A small class-conditioned image flow-matching model, trained from scratch.
Training: muon at rate 0.0062, 5500 steps.
Data: trained on Sentinel-2 satellite tiles (TerraMesh), 72500 training examples, 4.9 epochs.
Rows from block 5 of a small class-conditioned image flow-matching model, named by matrix and row number. Rows with one number within an expert belong to one neuron, the router's apart. Each number is 500 + 40 x the weight over its row's rms, rounded and kept within 0 to 999. All counts start at 0. Numbers have three digits each. After the name is the row's rms in percent of the matrix's.
Before each expert's rows are labels from the 100 images, of 14976 (inputs lightly noised), where the router gives the expert most weight on average: "top examples" is what is common among them. Only what is clearly more common there than usual is listed. The data: Sentinel-2 satellite tiles (TerraMesh). In brackets: how many of the 100, against the usual share in percent.
# router: router (model.blocks.5.mlp.router.weight, 16x192, trained with AdamW), inputs 0-95
# gate: expert gate (model.blocks.5.mlp.gate, 16x96x192), inputs 0-95
# up: expert up (model.blocks.5.mlp.up, 16x96x192), inputs 0-95
# down: expert down (model.blocks.5.mlp.down, 16x192x96, transposed), outputs 0-95

# expert 14
top examples: water (85 vs 40.5); main land cover: water (83 vs 11.2)
router.14 091:516511525520467508545544485468538524422516452529483468525450447461523438422448533474553519475427501533450584514468450550573485458486480508476490476529496492498488478542505516532513474443538568490537439462580469448523455462462500512508485507527463420500540521489441502509561490484540519473
gate.0 096:454518481467463465519482593450534461407514548462501489444505540540416528488484514519514435636496455471475552580487529534466520497571530504510520480488484498512551489509499586509556490520455522503519546485476423455605521521515509441490481486502505504488528462545533507488507492510409546463
up.0 112:468482562413509517489461480515451491358469551457510506547501491483442514503508483496517467503439547485545455520471515537488462515488506516492505507489477523466501488497494456568500424489479507481442489529485467507447446475567447575413537516499469495469508451473499454468558528502509488474
down.0 109:472507460467511499472507466411478496435495480503519521431527472574578494515498487464505517459552528475479463534476508528469500495513499497512552501541516587539479503519452530496583536518518495491513467528479541465464514460466504474464474552459541494446546441523446565504505457463414569544
gate.1 094:514446508521580495487503462534526529474587465514441521529496528512568528466479585488413411473610564510548418500459493453467489474443504522521505496577497546476499497504508488533534510400533532511474490519506424508492535520457544543486485526522492509537550447451460489529548525544469432502
up.1 107:466531473558563501510563436472467523562499402519441522452533471502458499510541622509496541504605413458558509491526489522537571500502467507534551499592477553508467519515462425556546499427460483503520480497457450542472549528557541540499571531479484506456449491504551446483535465473515507456
down.1 100:483480554545482521473589488574457498480473452463489501524498494518545506563489590520507478478585515495551426461565448520497571483465595511511527491566536573521503593490525478523550563501446558495490513463483494502531451382495489530579522528499521453551547402532452554486478517432517485477
gate.2 093:530443516539480513400557383511533499538540521545560492483491462468565536503530534473538529503537490495482488415527519541534486498525484499483487490470474502549564547568509411522464476525520536513478497509469488494541531525498539491497558546514505508502456494513475521543521442545428530528
up.2 089:493511467471428509584433555523417490456474496474472516528552501491462480484480490507557504540496322526507613558477470461494552509467510511508512513496491500528448456466474515476486512448449521477492476508544558518459450446476547464494458546505496525493519516484497458485487511538659474492
down.2 093:496486531466515533516515584553520504491435494424489517525516477490525512458486494457501570498450476502553515515556536493461469473511557481469512454513511504515530498523480561499473509548449496402515505554489449562481543549518588474571494517508499517488515507520470578499508467407422547498
gate.3 105:443451544421530501527503527532488506549637525496553519511495559386505509508486477497553456495463365512528451512444526499477473500484464511543510505477509463523438395523571423477524597421514489475489496435520494521494500523472478547523504502501498504521538495530478481504473509487411481478
up.3 102:580546497570521490383446524504447495476376445486471505515529465529439463504528526507473488452557504506462517516574525518547552486431471472494517495581451467530543564498566464547506439561461489484522474529543474485524546416429454457556467497497494505480543417514493569547498480596492498524
down.3 095:396518466595517495524497552443453496523407491484511491490476505516510506526510461525503511485470509504469520499501499492538535499537488524500530563468462588539454508479510445432379518612533474447496502504501471537526504506498509531460585524500488508500440488486551429500488430537502465533
gate.4 107:501548419440482456484475542513519520486487458569456502448486478485482484495546511518552551484511493442546527540501486517474473564552512510485495513449520511490512462427480487488491501521496534547479483493501549518457506458497441480482461482528493487523498499426546526453566457497435557591
up.4 098:441517457559525518562502440534494546455569523557502498486509530444487483475445554507554525505494512564476505429518465492466531498488470489508481495530508508516429442481512469512455527518464494454478515500514499513400497549509560429513465514493492486512441515616464445528449523520481461444
down.4 110:488544462539571483590503469385503415550636488515477510496493534501476511485476506474501506507612444502439390496560491558488559510476495495505524495537514442530467480519495524435541489575583492463512515522468491515488520548446588513472353480500477511507490515497441509516515553505447525523
gate.5 098:530462519481501476519560443488529541583512517490487522447545462534501482527530547513465517504410446507475497472441497529539512502548513576520499513511445498523613501546437401436555483433510490517490476509485507489532524443432489560429484519501493462476593438434525493491510456574471454458
up.5 106:490514483515487539449406499508525515468536540534504503455421544549557484519448544468522479392441506507483522558523507519427514509475467505508519511553471499493497565476480573468499477536594469480530519468505505507514477561570505370552486505514458512486478635531524521507531534518547473495
down.5 106:524475502495492493511465510592484519482527504469508464481522472416503496449531411498501576480519458510520464532496443493524493492498497504456489542514495381570504539476449522455535564481499559493505484501476461523519599486472461577548502471504523519529565541520486453500487513583409538485
gate.6 107:498544417560499527494496485485423515486534512494467490455449469480520543471464435520498477430498477440503513457515480513524552497495490455496507503514547497440505537532543581538484394484427475483558491516495555483435531466471544411500478509441524518496545427531486515520458471499539543508
up.6 102:516535600412518497485483526452457422532523482509525485499473541552440517525444461500530487565503524533559524477494516460461425545516490530459505530490484510567504384487493527527461530388520533476486506482495450489433493519460527521501488508517495501518401534480488452534508474451482516550
down.6 103:509522517454522421472518485549514483544534477539503497494510474547438495498470607536503514508512487495526479507505532485528455615499530522480440495539547563491579533466387482405442410575534491574504534449548477512498504453472482528578521545492473491513553408462498495485537453453512529546
gate.7 090:520509488538509504533533526455543447459475530490447548374488472504520491470525532472529508500390430555584499430574512495484482487564575478502483476541470487490523435516555466480493505552445471496458532480551474488443509439397521507435506475553510515533466559505438438439446465507494526437
up.7 086:510534447511492508454466409445495488498505595551547490478560500495575467495486516510431345460483498541480537535495511543516473530541540534468529541477501479467534525506515514503569512514437517492497448510510611508490460556484500507428484484498487486490540470479564505450493509445381542476
down.7 093:579521551538473516490446454525449493469481496478526496503498438504539506510499633504499489525512374515539532495490523511478547462486397534486515492445529555443498425500470571477502483491495587544495481557493432473523498476497540590582430512512517483519461506458529545500524460469494588532
gate.8 102:454488526489517505575575571492476511487474469524464511588531508538505542528513479493499522555535545486543497491489472512540536483497523554535546475545479498492461607464456499519472486459512538513528460546447464546462553497476446541524515518469483536497484468546555573513529467530489580427
up.8 108:545528506420516494605493555492473466497482460527469492548530489431500501501464619467528466548478536483445508482484482503520511504469478547510509537462501494489520495506498560472536290475445537539482462519468489517460520519561517498607460518484474530516483509572512523501499518495530510441
down.8 103:504467503488436487436488496595511523527465422494499508476525516494469491513504449511498511505404416524567566503553488499526530539522492502503516592590521422551492580462519387507451635529495456551512496487510491460498521551531544380433440474526493487516503516472502453501487526553408515506
gate.9 095:476524490432454514452548433507421484457493604547438518434502532411501467486490361500577485519532626443559466534496486417510454491557517492533499506506483521465533464517471467547443501524495476494495446524510453484465462570468468508443504489518478499511511537501509508467448517500546495575
up.9 104:496496512441505505508491453496540494441450488539496511426534490533571493501546462514549553472629513476588527524512511510517486495468494489473508492483482510529485556534521413543496440415529544537565513536490441492464531471499419467536485521526521539497491429470525483528497470564563523560
down.9 099:552480463472568461503615500611512495523493484469482501550500528587467490497503553503506465504561571507464587439535434532510535475524497521480452513594507487508511489529466482530572439442480515479500485526479554486501483540417518538583551520503511529540436512539474491483541578529543497487

# expert 13
top examples: clouds (50 vs 15.5); main land cover: clouds (46 vs 2.5)
router.13 130:599568474517474485491500548515496483495466568495482541523437511454465503439408509457593510486432496460504589507543497542538498493514482514557501527479450469477489468519547542531506522408525545508516471499484487491549514453455558532548453495531437512539514483543486480597594501543457502470
gate.9 096:506504489439468496449511494493505531565534504491522499481445440502434488505453448484563432525530424500491551452441499460534474490503507468523503503495460520530456380579480514440520512462490532517487504460503622507552486635491474513505468529488523523499519550548481483449502474491554483552
up.9 096:551538511423503483452438493493529537574464461538551490494504483518425467487471481497493428531560437521532529468443498469511466498504497482482476483476494531525479350542467501485512574535510519506481461457504633509534492623502494500487435557493508498506506514557472448487514461559556490516
down.9 105:493487496433520509447456586498501521575537530443517480524519496495488497497499491457497509502473517461561458517499507432489470516497475520483509527448496497517416641452506460503491468531529472503510527537461283472451501516549507527494532466504502511529500547534505519492525556437468553493
gate.10 099:480469518607484497517481347505552447472554526513510510488517480477418487481564508505520551459484469471470542509602522512455510495506477511508505472490476509499542479461539542556529492551537487492496512507493482515509496565523513420516458523512490525528539471570473503512519525579497451469
up.10 095:470556493428506518512509630499456545509446495481515514528493554507557517499425537478487448552454528520495447462429481472533480466494514475486483511484539461528477546512444488477458505429435539505514483500513548496488509462473504582520555467494507481463463515481491504510478479414496537527
down.10 090:392499487469484495420463465453491451504589447474498508536515500516473495474530537533512624490473554490473523470503496510518502518470538503506507486441460545568505602494504576411502534567537506489499503482506489499460487423458540531511553490466476523546486578530536537515524437467459502433
gate.11 097:522442472527523537464512519523495529512486463552541512511489492619577452534460511500567569546458507494499477559461452483541496508470506586542540517464533519503515471535550481569493388547571467511477527498441544533554458609485495455421503506439501494480458464450481475552495488516529501468
up.11 094:416488415470461538502463448493549530551531539525508508551537461531446450523456552463576583563490583516490420536523492513525498503508450533523535514467540491489477441457530502504568415538516472528473553433466532520540490506607511452480514560479457524497435508456466509582495488497524466517
down.11 111:569553510500579530543453493512481525507469551478512512415447433511493501523492510515500518504561527500502510514516373552533481493461477540508512506529470469536574493478569550456534505489554501483493495418507445500472490550494548458557486515508447504483428513519545505484441515508535449497
gate.12 103:501477463492511512517508481534514457453501473469502470532518492524502473500488531509456539594550398437508504411410525504505455510501494508491524487451501508465450437494497380474649489516479523481477517521505515497523442470485432567478562457491514492498506517615487562472494484461435450511
up.12 102:482529533562506477471450495473471494569545525497460503444510536465493550490509492513518489473468657548472466531565471512490478500489532517513497515544507461509554464548507542503429518516499497525598455500495461505507488523547548513465476490519514496547488486396505467531506511513532561507
down.12 099:619400486528526480494507604459479451444447568499500472500468460463454506504525496547506520485443511529541526555523497455464483525654554473507486472534487423486522552502509444416447472547465493476480509513531585507479498542460471491487542506489491500428523487484527467510475545448509478542
gate.13 099:450446510498566474412475454523512488461499516464461487487464467548466506487453509498502552482546688475463467481439496505453471541513505535468462506459497479485534540532430560495553437400480500505485566522486510465540487509412446487556425491530496479511509462484543535508544555533516491492
up.13 105:543502429516480511417526461496472481488458475421516483481501457540558530511480480480480459530557580444479453500450497524476479490544500514509466462528487583529538444482556570504538510411539493513490484538504495483525483631539451541585504510473499509487505576578512522559468509444489507495
down.13 103:522532502448499484507428391569570491428519452494476521532483516567440505490482550494492429486555555468504496475500467511494420511489513503526468509615486486523620499448495559481440562428482450556499512511483490484426503422523495490541491541450492501488413524507503454503423421413504494532
gate.14 092:421472522521451546473442489509492492488512541471504523500492457470503482515506546457518477496449584537378444510510508536519491460509523430484511505443467522483455544476524504471496461432487446521480522515507517524516467501536500503451533542514517526437478545436517478482502558558464520549
up.14 107:501474399493546514451509550466473501440438510554467460542503494577428539499486479563529500488536390487579616531480499467516472512436504517492471491529496465472494469462446448558500508477513498494563510484485507534508535532576530480489521525477466484509490516550472479536491428501550469475
down.14 088:519457536558459475431549482514473508536446481489485545480524533503541497510522453477504681490455461481531604529497498483504479520539553501484456473532506573471423441492504522559468483446558563522513477507471466490495502458492460427477467460504450479470487501492542537496464459477409536500
gate.15 101:515481472507422514487425640467508575500503504533476475512536499512397450568502572489447398502492468510455518532480510528494460521495524529486537511468525542566468572472585454537519509559497553494490466477461493490538517471421475419558468516484509557494502528581493524489480495530465493533
up.15 113:510555476501418542484415542477535568475472529487515484495556517552352507588499549514497401506470450499508535510461527544516488534528530461476539489537504520543429547440507424563501548556534543487531490458490498474468533431440502426593462517487494558487496505570564458538513486543469483524
down.15 109:506366515466433518416524466455503484534462463490512504460545476510600498511498502482505439461511478487489464548508491515495530511462451494510521518512500467540456520505515506484541601502453571499478502494463543459442485477538483533426519537496482495542511465506505438508510516427480581536
gate.16 089:451532524445443449517591489508480466474532608564458530519530500475480526455545526476435459563490544492463530468516512507498523510510489501493488488486525482505532509552518452447408497509502528516534458422488405474333530565512486522510521591560513485516496514475468510431457519515502500452
up.16 085:511501492562570553530401536524528519461483401478526494496503502546491509528471504503560504438484516539501486438437511473514493479525530533524499536492476518489435509429445570596519524460458490493512522537506555539618481458553531531476463458416488510446517429514549502505518499588537529570
down.16 086:499486542475495517575495547507521484445467450505521489472529571521423482466501498498504552488545538493393558547530511550530577487510416505506474488511499515503507548500545478490535452421521366507486506497513521533528492516520551427471506480497518501462506521533539541468468442491477465455
gate.17 097:459420476482509575517540468502464567459527527524496505474541553474474522523686534484472474521482380503475506415546507528498526541486514518509516529491523510451522450505613531536479538511531471533516454453513549522497532515440491470471481578498543544499535501556617498425505445461465501534
up.17 088:437463492597526550548495513561501470480549521512523516500505510454516516506540501497466446484548541537423453468587547505511515489479447479515498502537462464489463441513597617539464554559511496508515500539532574537423520433451479503533472527523542572514495476522545504487541464523493523580
down.17 099:563411503533474449630522544416538503452523595488475460450519489523484500407532514484505462467434452518502567517522495497469547436512442490488490548517468504506490513453486438469447544562563499491543478485453520509539462517479512592474529487501559488479413360468453469517476456456558511531
gate.18 115:494514497456450515555477469497530526486521515474490494497482499513496482527447482472543546500407488491497488493438496489517499494503458508499510494535517463533554473510516510488479630429482489465451533515494469506486491471464449470541521491472503500472184552492515531543509495436570472441
up.18 118:517513451458558501489554516543542566499545531498475508449488484497516462553494457479522548492513457506456504478445538483535523482498494541529511475475521429576518482513525529464512502448509462457505513524516540508537503502424493507385619467470535500488599589503415547454509508513515487485
down.18 114:520506498539491474445486487447483515522480422491504495499518531505505505526499592472496501516471505476522511527473517499499499497488578489471495469481477508619566532493530505517646614465524359422500522485511475470485535493528503496524382462500547502508515499502445455519476528488544447542

# expert 0
top examples: water (97 vs 40.5); main land cover: water (92 vs 11.2)
router.0 090:557423490471447494524535501439525575503453484558509459517467461530531467441464490506474463481468545547400588536502432566516478435482558525497491498457594473511534534500463533488486487501501559496550460487553525444522488449461557451538505494501412451493550564511405512495517551477492528474
gate.9 101:497512506589373509488551526516486532602549508459478511451496501481504496494445545496438520607497490484584503433440541493429540491495457480524512502557452545491522484522517469521514478588397483445537508461543421506516478515413436546511425529501483529536516497505473535457489534452520560542
up.9 100:542439484407580513450477520521529462460478576526475483530506506533527497522480366501497490404563573498524486518612483534534470493557463485486498496472540471509462558483448543545520505390495493544518508524477533534535520521546582487585555465471513489448535500440475453478478485491493452513
down.9 095:431488510526495442455509552541489535558545416465517497481504514435470492530530448518499515551519549510467497456468517419508499486531530514467453425544431554512615543482515529512612508606468486524489497592506491490453499502515440462505440526521504512529473432508456433520516488459568506479
gate.10 091:435508476528438517516483474538523516538386449526501490484515521521555495523483550502566582484528541512469403452496540516471483468481495507498526512496453579495471369459527402519632487540499532505547484494482518556478476514429539475453547481480531529530512489481495446489512443468476490539
up.10 109:526523496465441490478611486509465511565450509438495518467471551464528496449527536507556372450529587451440444564486473557475489499470516518492498504498495518481424611500464487560628521504508512530469499504496533482514476440500527446549465476532503475527570536527502452467493469490455509489
down.10 092:451530481466524502495486512523526518430473496522495503547495588489450499549512535509497404507419469520469462502536479489468497498557482516494462489553516535475483579508470418517447492495555515518505475509492442521476515584476507463541505489516543503520498453479487497512457489523444489488
gate.11 111:486509609530450510506523452485520564491497457566561492517499442501537499529483549517504540563510440498514518472459479484509453515486481548466503539477539579477512498492544526515566623509459480511529466532437560541462460588513441544463535471463461481466484441528461441562577480564505503525
up.11 107:609531401477523527523437564508556584461522506500519496467480531466459486524529503493552456525447495487443476512504438553490503473464472561503498491563444508542490496515459464509448542508539511496505486492502495505508599526473448532548507517475493522518338521467558488401508486446466474520
down.11 102:526454416550537575545568570482497496560440454529506502505472591477417484541489490488506472520508466523527413516498508486517532529526475504513489515574496509567502494474518535481514549564561437521499497503524481481471434506524535516421464489510470473433558501498552528522511432523429483567
gate.12 104:566459508540541527505543464517429458556546536501548462536458538523540510465468561458499457474559510439624471475467578471512456539505445517457474535458518517482460517500527564531464613505510518520438544477481498496469431420553512540499462508530532504530417473539593499522497461499529526541
up.12 092:543500432476559484413497572468513480512561509478519519505501490494465547465490523504441522555442465499449507580494509543522524542502424487498502505560488496470416540531541508466458603514506515502410508435449593507453480468454501483560477536506504478504395543493527478570494546569426499509
down.12 090:531410540547523510604446580509471474466464547535458514550484533493558494553510499513505504513493480494529583447575527531506481527455490542469498512452462484585564535480519463523584550535584470507501510442537569511484531398599541510530522518475511512517408490531498490500494511535444559527
gate.13 098:512536460566519501453517604520522396535470475530554491521450508519475475521505468517511446471475545474537645530482520451492457491511468523526499463479487510520518572512482400417560522523517436503548540573495557515476560524503438508469533464458554487491453524571528559485497476495616520563
up.13 096:513585424574496541444507469493531454558506508527471519528467447520456534515542517529474473449464515517555563559453535527488422494499477535497493475492527521470479576511581355466511440505548457510529547558491472501528513488538512557433479481504526495472526465579470513471509494531551512599
down.13 102:456364482563494439501513505476453479509519490515492529494529456479609497415484558523497511487500533474501500501504485510499435409484524471468521527533485481587395477492525533561494444480493477493522488513514437549515521552569519586484458495460478502567486566504552563524485541490410535500
gate.14 116:495507492593470531467483416516490460468476526466541491470517484528527511511488452497452504495446547552482525540487506568462486496490471513484480501521445546477410399516507484573544577465489479503544496541494599531520534572333496494509529511475504520484468590557513432471508511437523494529
up.14 118:520508496506486475498474467527551451437482500454526507459474452548535469466532519522464561476584596503464508511438503550494527505475495507505502500520475523490488447491493523549516330466507483499517493473483636472521507485456483473502490468508522500511531523558536446471521517518431470525
down.14 113:540506497453445493588512393532529481470479579539478486513521464524465495495521500495503431493547524510498536507503464502495478483568535465511514509499499359421553399490504520533519418367463543485508505491515650475487514494408458439494525520490541496483421436507451466479564483490467472473
gate.15 103:488431513472503485453528529465472512439515554521448475472503504533470489451503400504517452437482542507524494512509480496505544496518514503455480502595530540476583510512525477415416565402487538521489472436519497467480545482421463460456408538533527499513460565476427509551526525529513542496
up.15 097:492468480455549502550503543506465453484494477447504492513495430491564504514478510484615450448524638521557546559497495459508437498475514544494494478564519561515491505519447477454525440498414493495480529476475415502549469533465495529434498472485520508484466534518465515510472531514507560481
down.15 092:537526485464537510498529483444502574482506475523483478469492499467375496447529546508497464531474524505414529489490486515417527472497482497450492468425441483481524515462454414515517521626484506446472526501497471491498443519577593446438543518511524516457421586467450580495454495524486515444
gate.16 095:584517476544568485527510557505521507502514472493533460512503574487592504471479405486474579545497399508506474573558488485496500551505482510468457537539439551536390434479553454461540450518461472510536498568512416497486525463496486560355508538493528497515476491540477495523525465488482539541
up.16 094:489481500537556462547498497505534495489512470538547467494478552539493508446447401499492545499497369481478451509531482495546496537494482536475451497455479557574455453525564463536505399453447498495535478553503469479495510564503494490374464494518479486549466542548540474514557472549518503534
down.16 111:397529444494508508580507566563466546455550435469499481528484539480581499520506488489504501486564476476446524515458483522468506472588545529488518479505544618487444546470516484494483500571546520539490485454495497532477509425543574616540534486494523496457471562468486531493491534482480509480
gate.17 098:459519459560459476535561525477483440411516489446444471525499565439430491491466501487477494534482533481575448499463478532541501509515513510495505495480515484499531483506673453513512466525508537510501508489508546490490463546500564505546490469516502488544460535414494425562506487525388552553
up.17 093:514478581493500535519559444508449495473471471464503488487543495483432602510510497486478468464413555474519481406413498480468469487492470519507471514480505509513516471487414451481496544451501504470450452541546514444509498497505488479527481464475480517506441467472526442473486589514393541510
down.17 101:475590484554526476441487522548491480538496467520533475492545438485522502505480475496486467465506439470513430522453516491498526501519545510486492478480509460491517446531556536481407518532568457562499506488495541466451464581421517453508454531485502494510629425489482551492519508493580479478
gate.18 122:497446559490432488470475526469464511445524470511487476515504513527437501514529424498547447456498483468437531493457505505494438518505490500495468551503425534522523498498578529539509649479505490508483472505493473498565447587492449503466491512481474510491337519471464543523487489470472454492
up.18 103:457497539584476506470524525454414509480573527502602498539493493497543453515506519483543390460468525558492508505522526479520459489532478515511502509500469453497531571518495451529474505518546509477536469532472516503525509577518393554517495507475447520508383443539539486538566420505455419528
down.18 108:508521480488532509579455531553486484447484457532514511526540514507608491440495550491505527492514461475482484508469487549535468440555482496505505512522503514422419484415492595471443402516504566513510484489508584481508533541429496558431607532488476486565417510526541496500526513531568481483

# expert 7
top examples: main land cover: rangeland (65 vs 20.4)
router.7 082:570469525484450513484541496420552533495510447553562466509489496501490467413508502505509462491457542530476567567496462561553468431480558562497455438545603490513526468545467506507504508471467572494516464446569474426553523436475559417507518506528450404472531578501507482526541495534530521466
gate.0 115:528449501482499472409442577429471501616504493563481484516536521556470521486467435494514425454577543545543500509521499494531548485488463481475498513565532527476531472521528436591577527508549457504504490495510544484578530610445488489538451466527478505562480432466480563529522524505456475515
up.0 113:494473458509430495482471546461494468618493436522504508532538475491480497500474442496476441481555497538584598491550509487513537488466490511497493520493521596457557465569526455512522565543551452499524472517494557499528536575542450511495471504501453509520396443510464562497499525576426519509
down.0 115:585494511487486509492458469473486523506474510557515475489496517530442501517503484504507432490460399495659479469445464510475564531519415494516489482451490413459405395487495506548507487440515543532507504533481396516523481509386448513560527530492507495481483438506490539514514555575542465472
gate.1 083:534514472525523488512582474490497496454494584520498534466524511501508509507579582505602544514440531526523502558493459480449521486528522526516505515564497490539500603509487477447579480466496556448559534514536509509481476571525531528428517458506486478475426497520539453534468445586452486616
up.1 081:412463479461495541564509489499519536472570590485516464500480537542606451540511401487514488501447500535462560444457548591482518499515479518491516513484445532573546430471518458603457499543549485507514537582490418496526453413416491469469542466490523480482562538538503474557465507425547521521
down.1 083:501476471533442472600568489444488464478446499408473494521525512586493496474497460463505484489460528537449444529488455545465555506531547505520535560479491508528567541474490455445513531502399475499508489478487507497454463488562470486392504517528489532508532466520460448508517545474616479465
gate.2 095:561527488535400499424519501529493546516534527527552472548444463435540484492465391540603543490528485474505533465496510491492477516513509536487478499611560575520451553547507430530402520436558543465530496590513523452498497444469479490495461454493476490522512526501498496475496567434473466493
up.2 096:536572513518527495521482529492476509508511562450568496493489522507579490472551495528426439427495393474488522463546546513433527514539453514507488497530466530514525539487510482464553417581432458495464536451493507503432518415488477527486491463519515505527505491532503437457514471492572496468
down.2 101:566421539474497482583485522511500500523455537519509511457453493485582510485529564534497501468498489530589530443545480537451481506502437518514486468481501499485471548473491462490567493462547465555500478568537545482509519465487503474472480482487457513465593582499543509464499478547442510509
gate.3 086:497498493435560469424530566594480467531466473520493526490523530431607455460517507472430503538498502464519522580590586469486499490492433519513494486516487566488536466490481463567500515541464484531498539532466510521413518529468525477413491540506526501485478488473570462531468423526461519558
up.3 081:552476504518490523480637517484527563482567509469541493523518478467557566504519440481414519580530443471542460507533445472498563576564516480502459526501495458511526488484540551529494500513605485497452452504506510443505512411459503531523538564475469493463434447492431427544505513514547482552
down.3 086:465510486558483528550494521533510459520527502530488492493511527577479522502475553534495514504504457481546538446535531430486487532492416544510469470436518483443486463433465589486468513478560497473529514512509541469504540455505611547572443463424437479441500566532551513507516536528514465459
gate.4 117:452522555515451487499386438508561510490532414477533502441502551490534504490514528510485396516495550525483394515472521477474460489428495486485486468529547506469507492525485450518617590499483468514540464494510512492518516521502542522550483463519547499504544543472495423503516495492492495470
up.4 114:448461459528493511482525551503542439500543518474493503460462531459511509478531565514508651558465560526532516452455540468428511496530551496511520515504489524484525466514514458499535436502484516482468506439513529499492530498390504414551526517491500519498472545545536478454498537477500509442
down.4 109:470539504510489491413506515515476519489494447495493469523506517511558508523491487472503345497539534494540494508518487472484473480457472505466491498548504552547513529477489529434452598583530517491504487439509488486510523524600510611367421524515489500487521554501486497498458442474560516474
gate.5 121:502511415522468500503410553471534512540524479477498475540505505526458480517490438499448496473528526498521526500486495482480492495490500510517532492503527486511505479486653440505569385563475509501517519494478461508492528520570522469404525507489500506515510529520581502539514549485543541509
up.5 125:485541429487514499538425505472513520467577477506438493515467510542522473530488462523496498517423467509526487504463502525521553523515524540521555487498527495470507482491632542483518381524507472509529516481474505530451522524547511520474522500499492508503407560508534498586532527486597522447
down.5 123:458403482532516517492426521495469488503514490486508532495493498501408505516488464485505545520523537495467486505487489512492490460496564500482499550455492523619454516482512530468637615569518448469505503560483507449540462470518479479461351465511487509473406510525459481503481515487514497533
gate.6 099:516428512496571496470553553527508438553437435536501514488499520374512556504541473507556532473489520560550554498531521500484501506540469483510503503550450494489450497484546464476497455440540472486468522520522471509478563449534554478493490488526504540543450493456407442506537555468564488458
up.6 102:486477519467557458487557503501469474516466499491525497516487448431574482476483450530500476476451473550605443450552547473499535497539466495503494491493491494509409502518535544515549435569455414477496501528495472527503515489578509526601493475498490500540504428410479503557494540514539528481
down.6 103:600517524457456509533484427550564521599458509480528491491499533471368481455474515470508606515469465504526477495531505519474496491432414450551483491451508451497398474482499473513466525545499467544508517530519420517549497532547517472456530485477486510523468434470499526477453461467458506477
gate.7 091:515433533468557483412498547516523480521538513496490551486449516408557450538430507506556462527464484479526588416464519515467517524436511521535509468520488540456511490520497589471554613518574486482510514491507517531499512480468536520401511441542549488511429564428550447526478587504549480566
up.7 093:573453540492543466517473432519518546545499520475463476486536482529547540533520456496548550569516459419444605516475477487452492516437505542514485484473479516531594489489473480460555436543556510511492484555495442482512489485533441493361478532471482504500496481540532569455579533414463593511
down.7 098:593480532485483438503519426483546562572486547524495499435501493544448496486482535499503509518587507545504484499566446522462555474466450476460536526539492469461529474483506464512521387480511513464481452465544497440500532495483533536466559450567439487509469442468554486486496506496570425475
gate.8 108:467496514535585467384539507531492501418479461534460469456479538479520471502504485514513469481540540509473485571508538489404493537519508532473503513563510485498508448536537526484526568512511500461519507435498501473466529533433464490487460469517504471529599412493557466507507523489448440496
up.8 104:500461498464521537443525707541538450558432500494491486519494502488493499543500426486463517462506511527497537506475452453478508486475468508496494502492488520498459585527475514499453428429490500512567511572504475479542529501537452494467531516475505526487426539530477573532492572563452513457
down.8 101:407553477491528485595514558492530454458453443473469495463513418557558509561510494548491562503457492547551445501524434525521464474556484509474481536498447429548456525460471530542517606506475488452491496526480477523470568412536532525460547483521485490471534507488591470500479495462485566525
gate.9 100:510476489495565493356521465563468470487485483485566515478520525504478479498498429475566568456532497482465479579468526472485525506508491501504510523461475452521471380489569518502529498483505539490507522516496471518547555355457551490524557530525522491544496482477459394477453542493534452505
up.9 103:559491522504576498504522542515479480549554414471586499558461498518399493494486455502516515575457450530435491578438467482454498504580523491506521521482519507476523455474537544493518496457530506503456475473514481520446514515525577560454486522524547504506537483447429429436500474503540527486
down.9 096:392532517528483492454479458480569472510514506583503509450483448473529515545504525481504414497522594490443476488487438483482500490527528496524490502591509426577507549515510583553418472399544508480503493466497552423453484505591492506496569507518559470521478500489509476541519452470481475483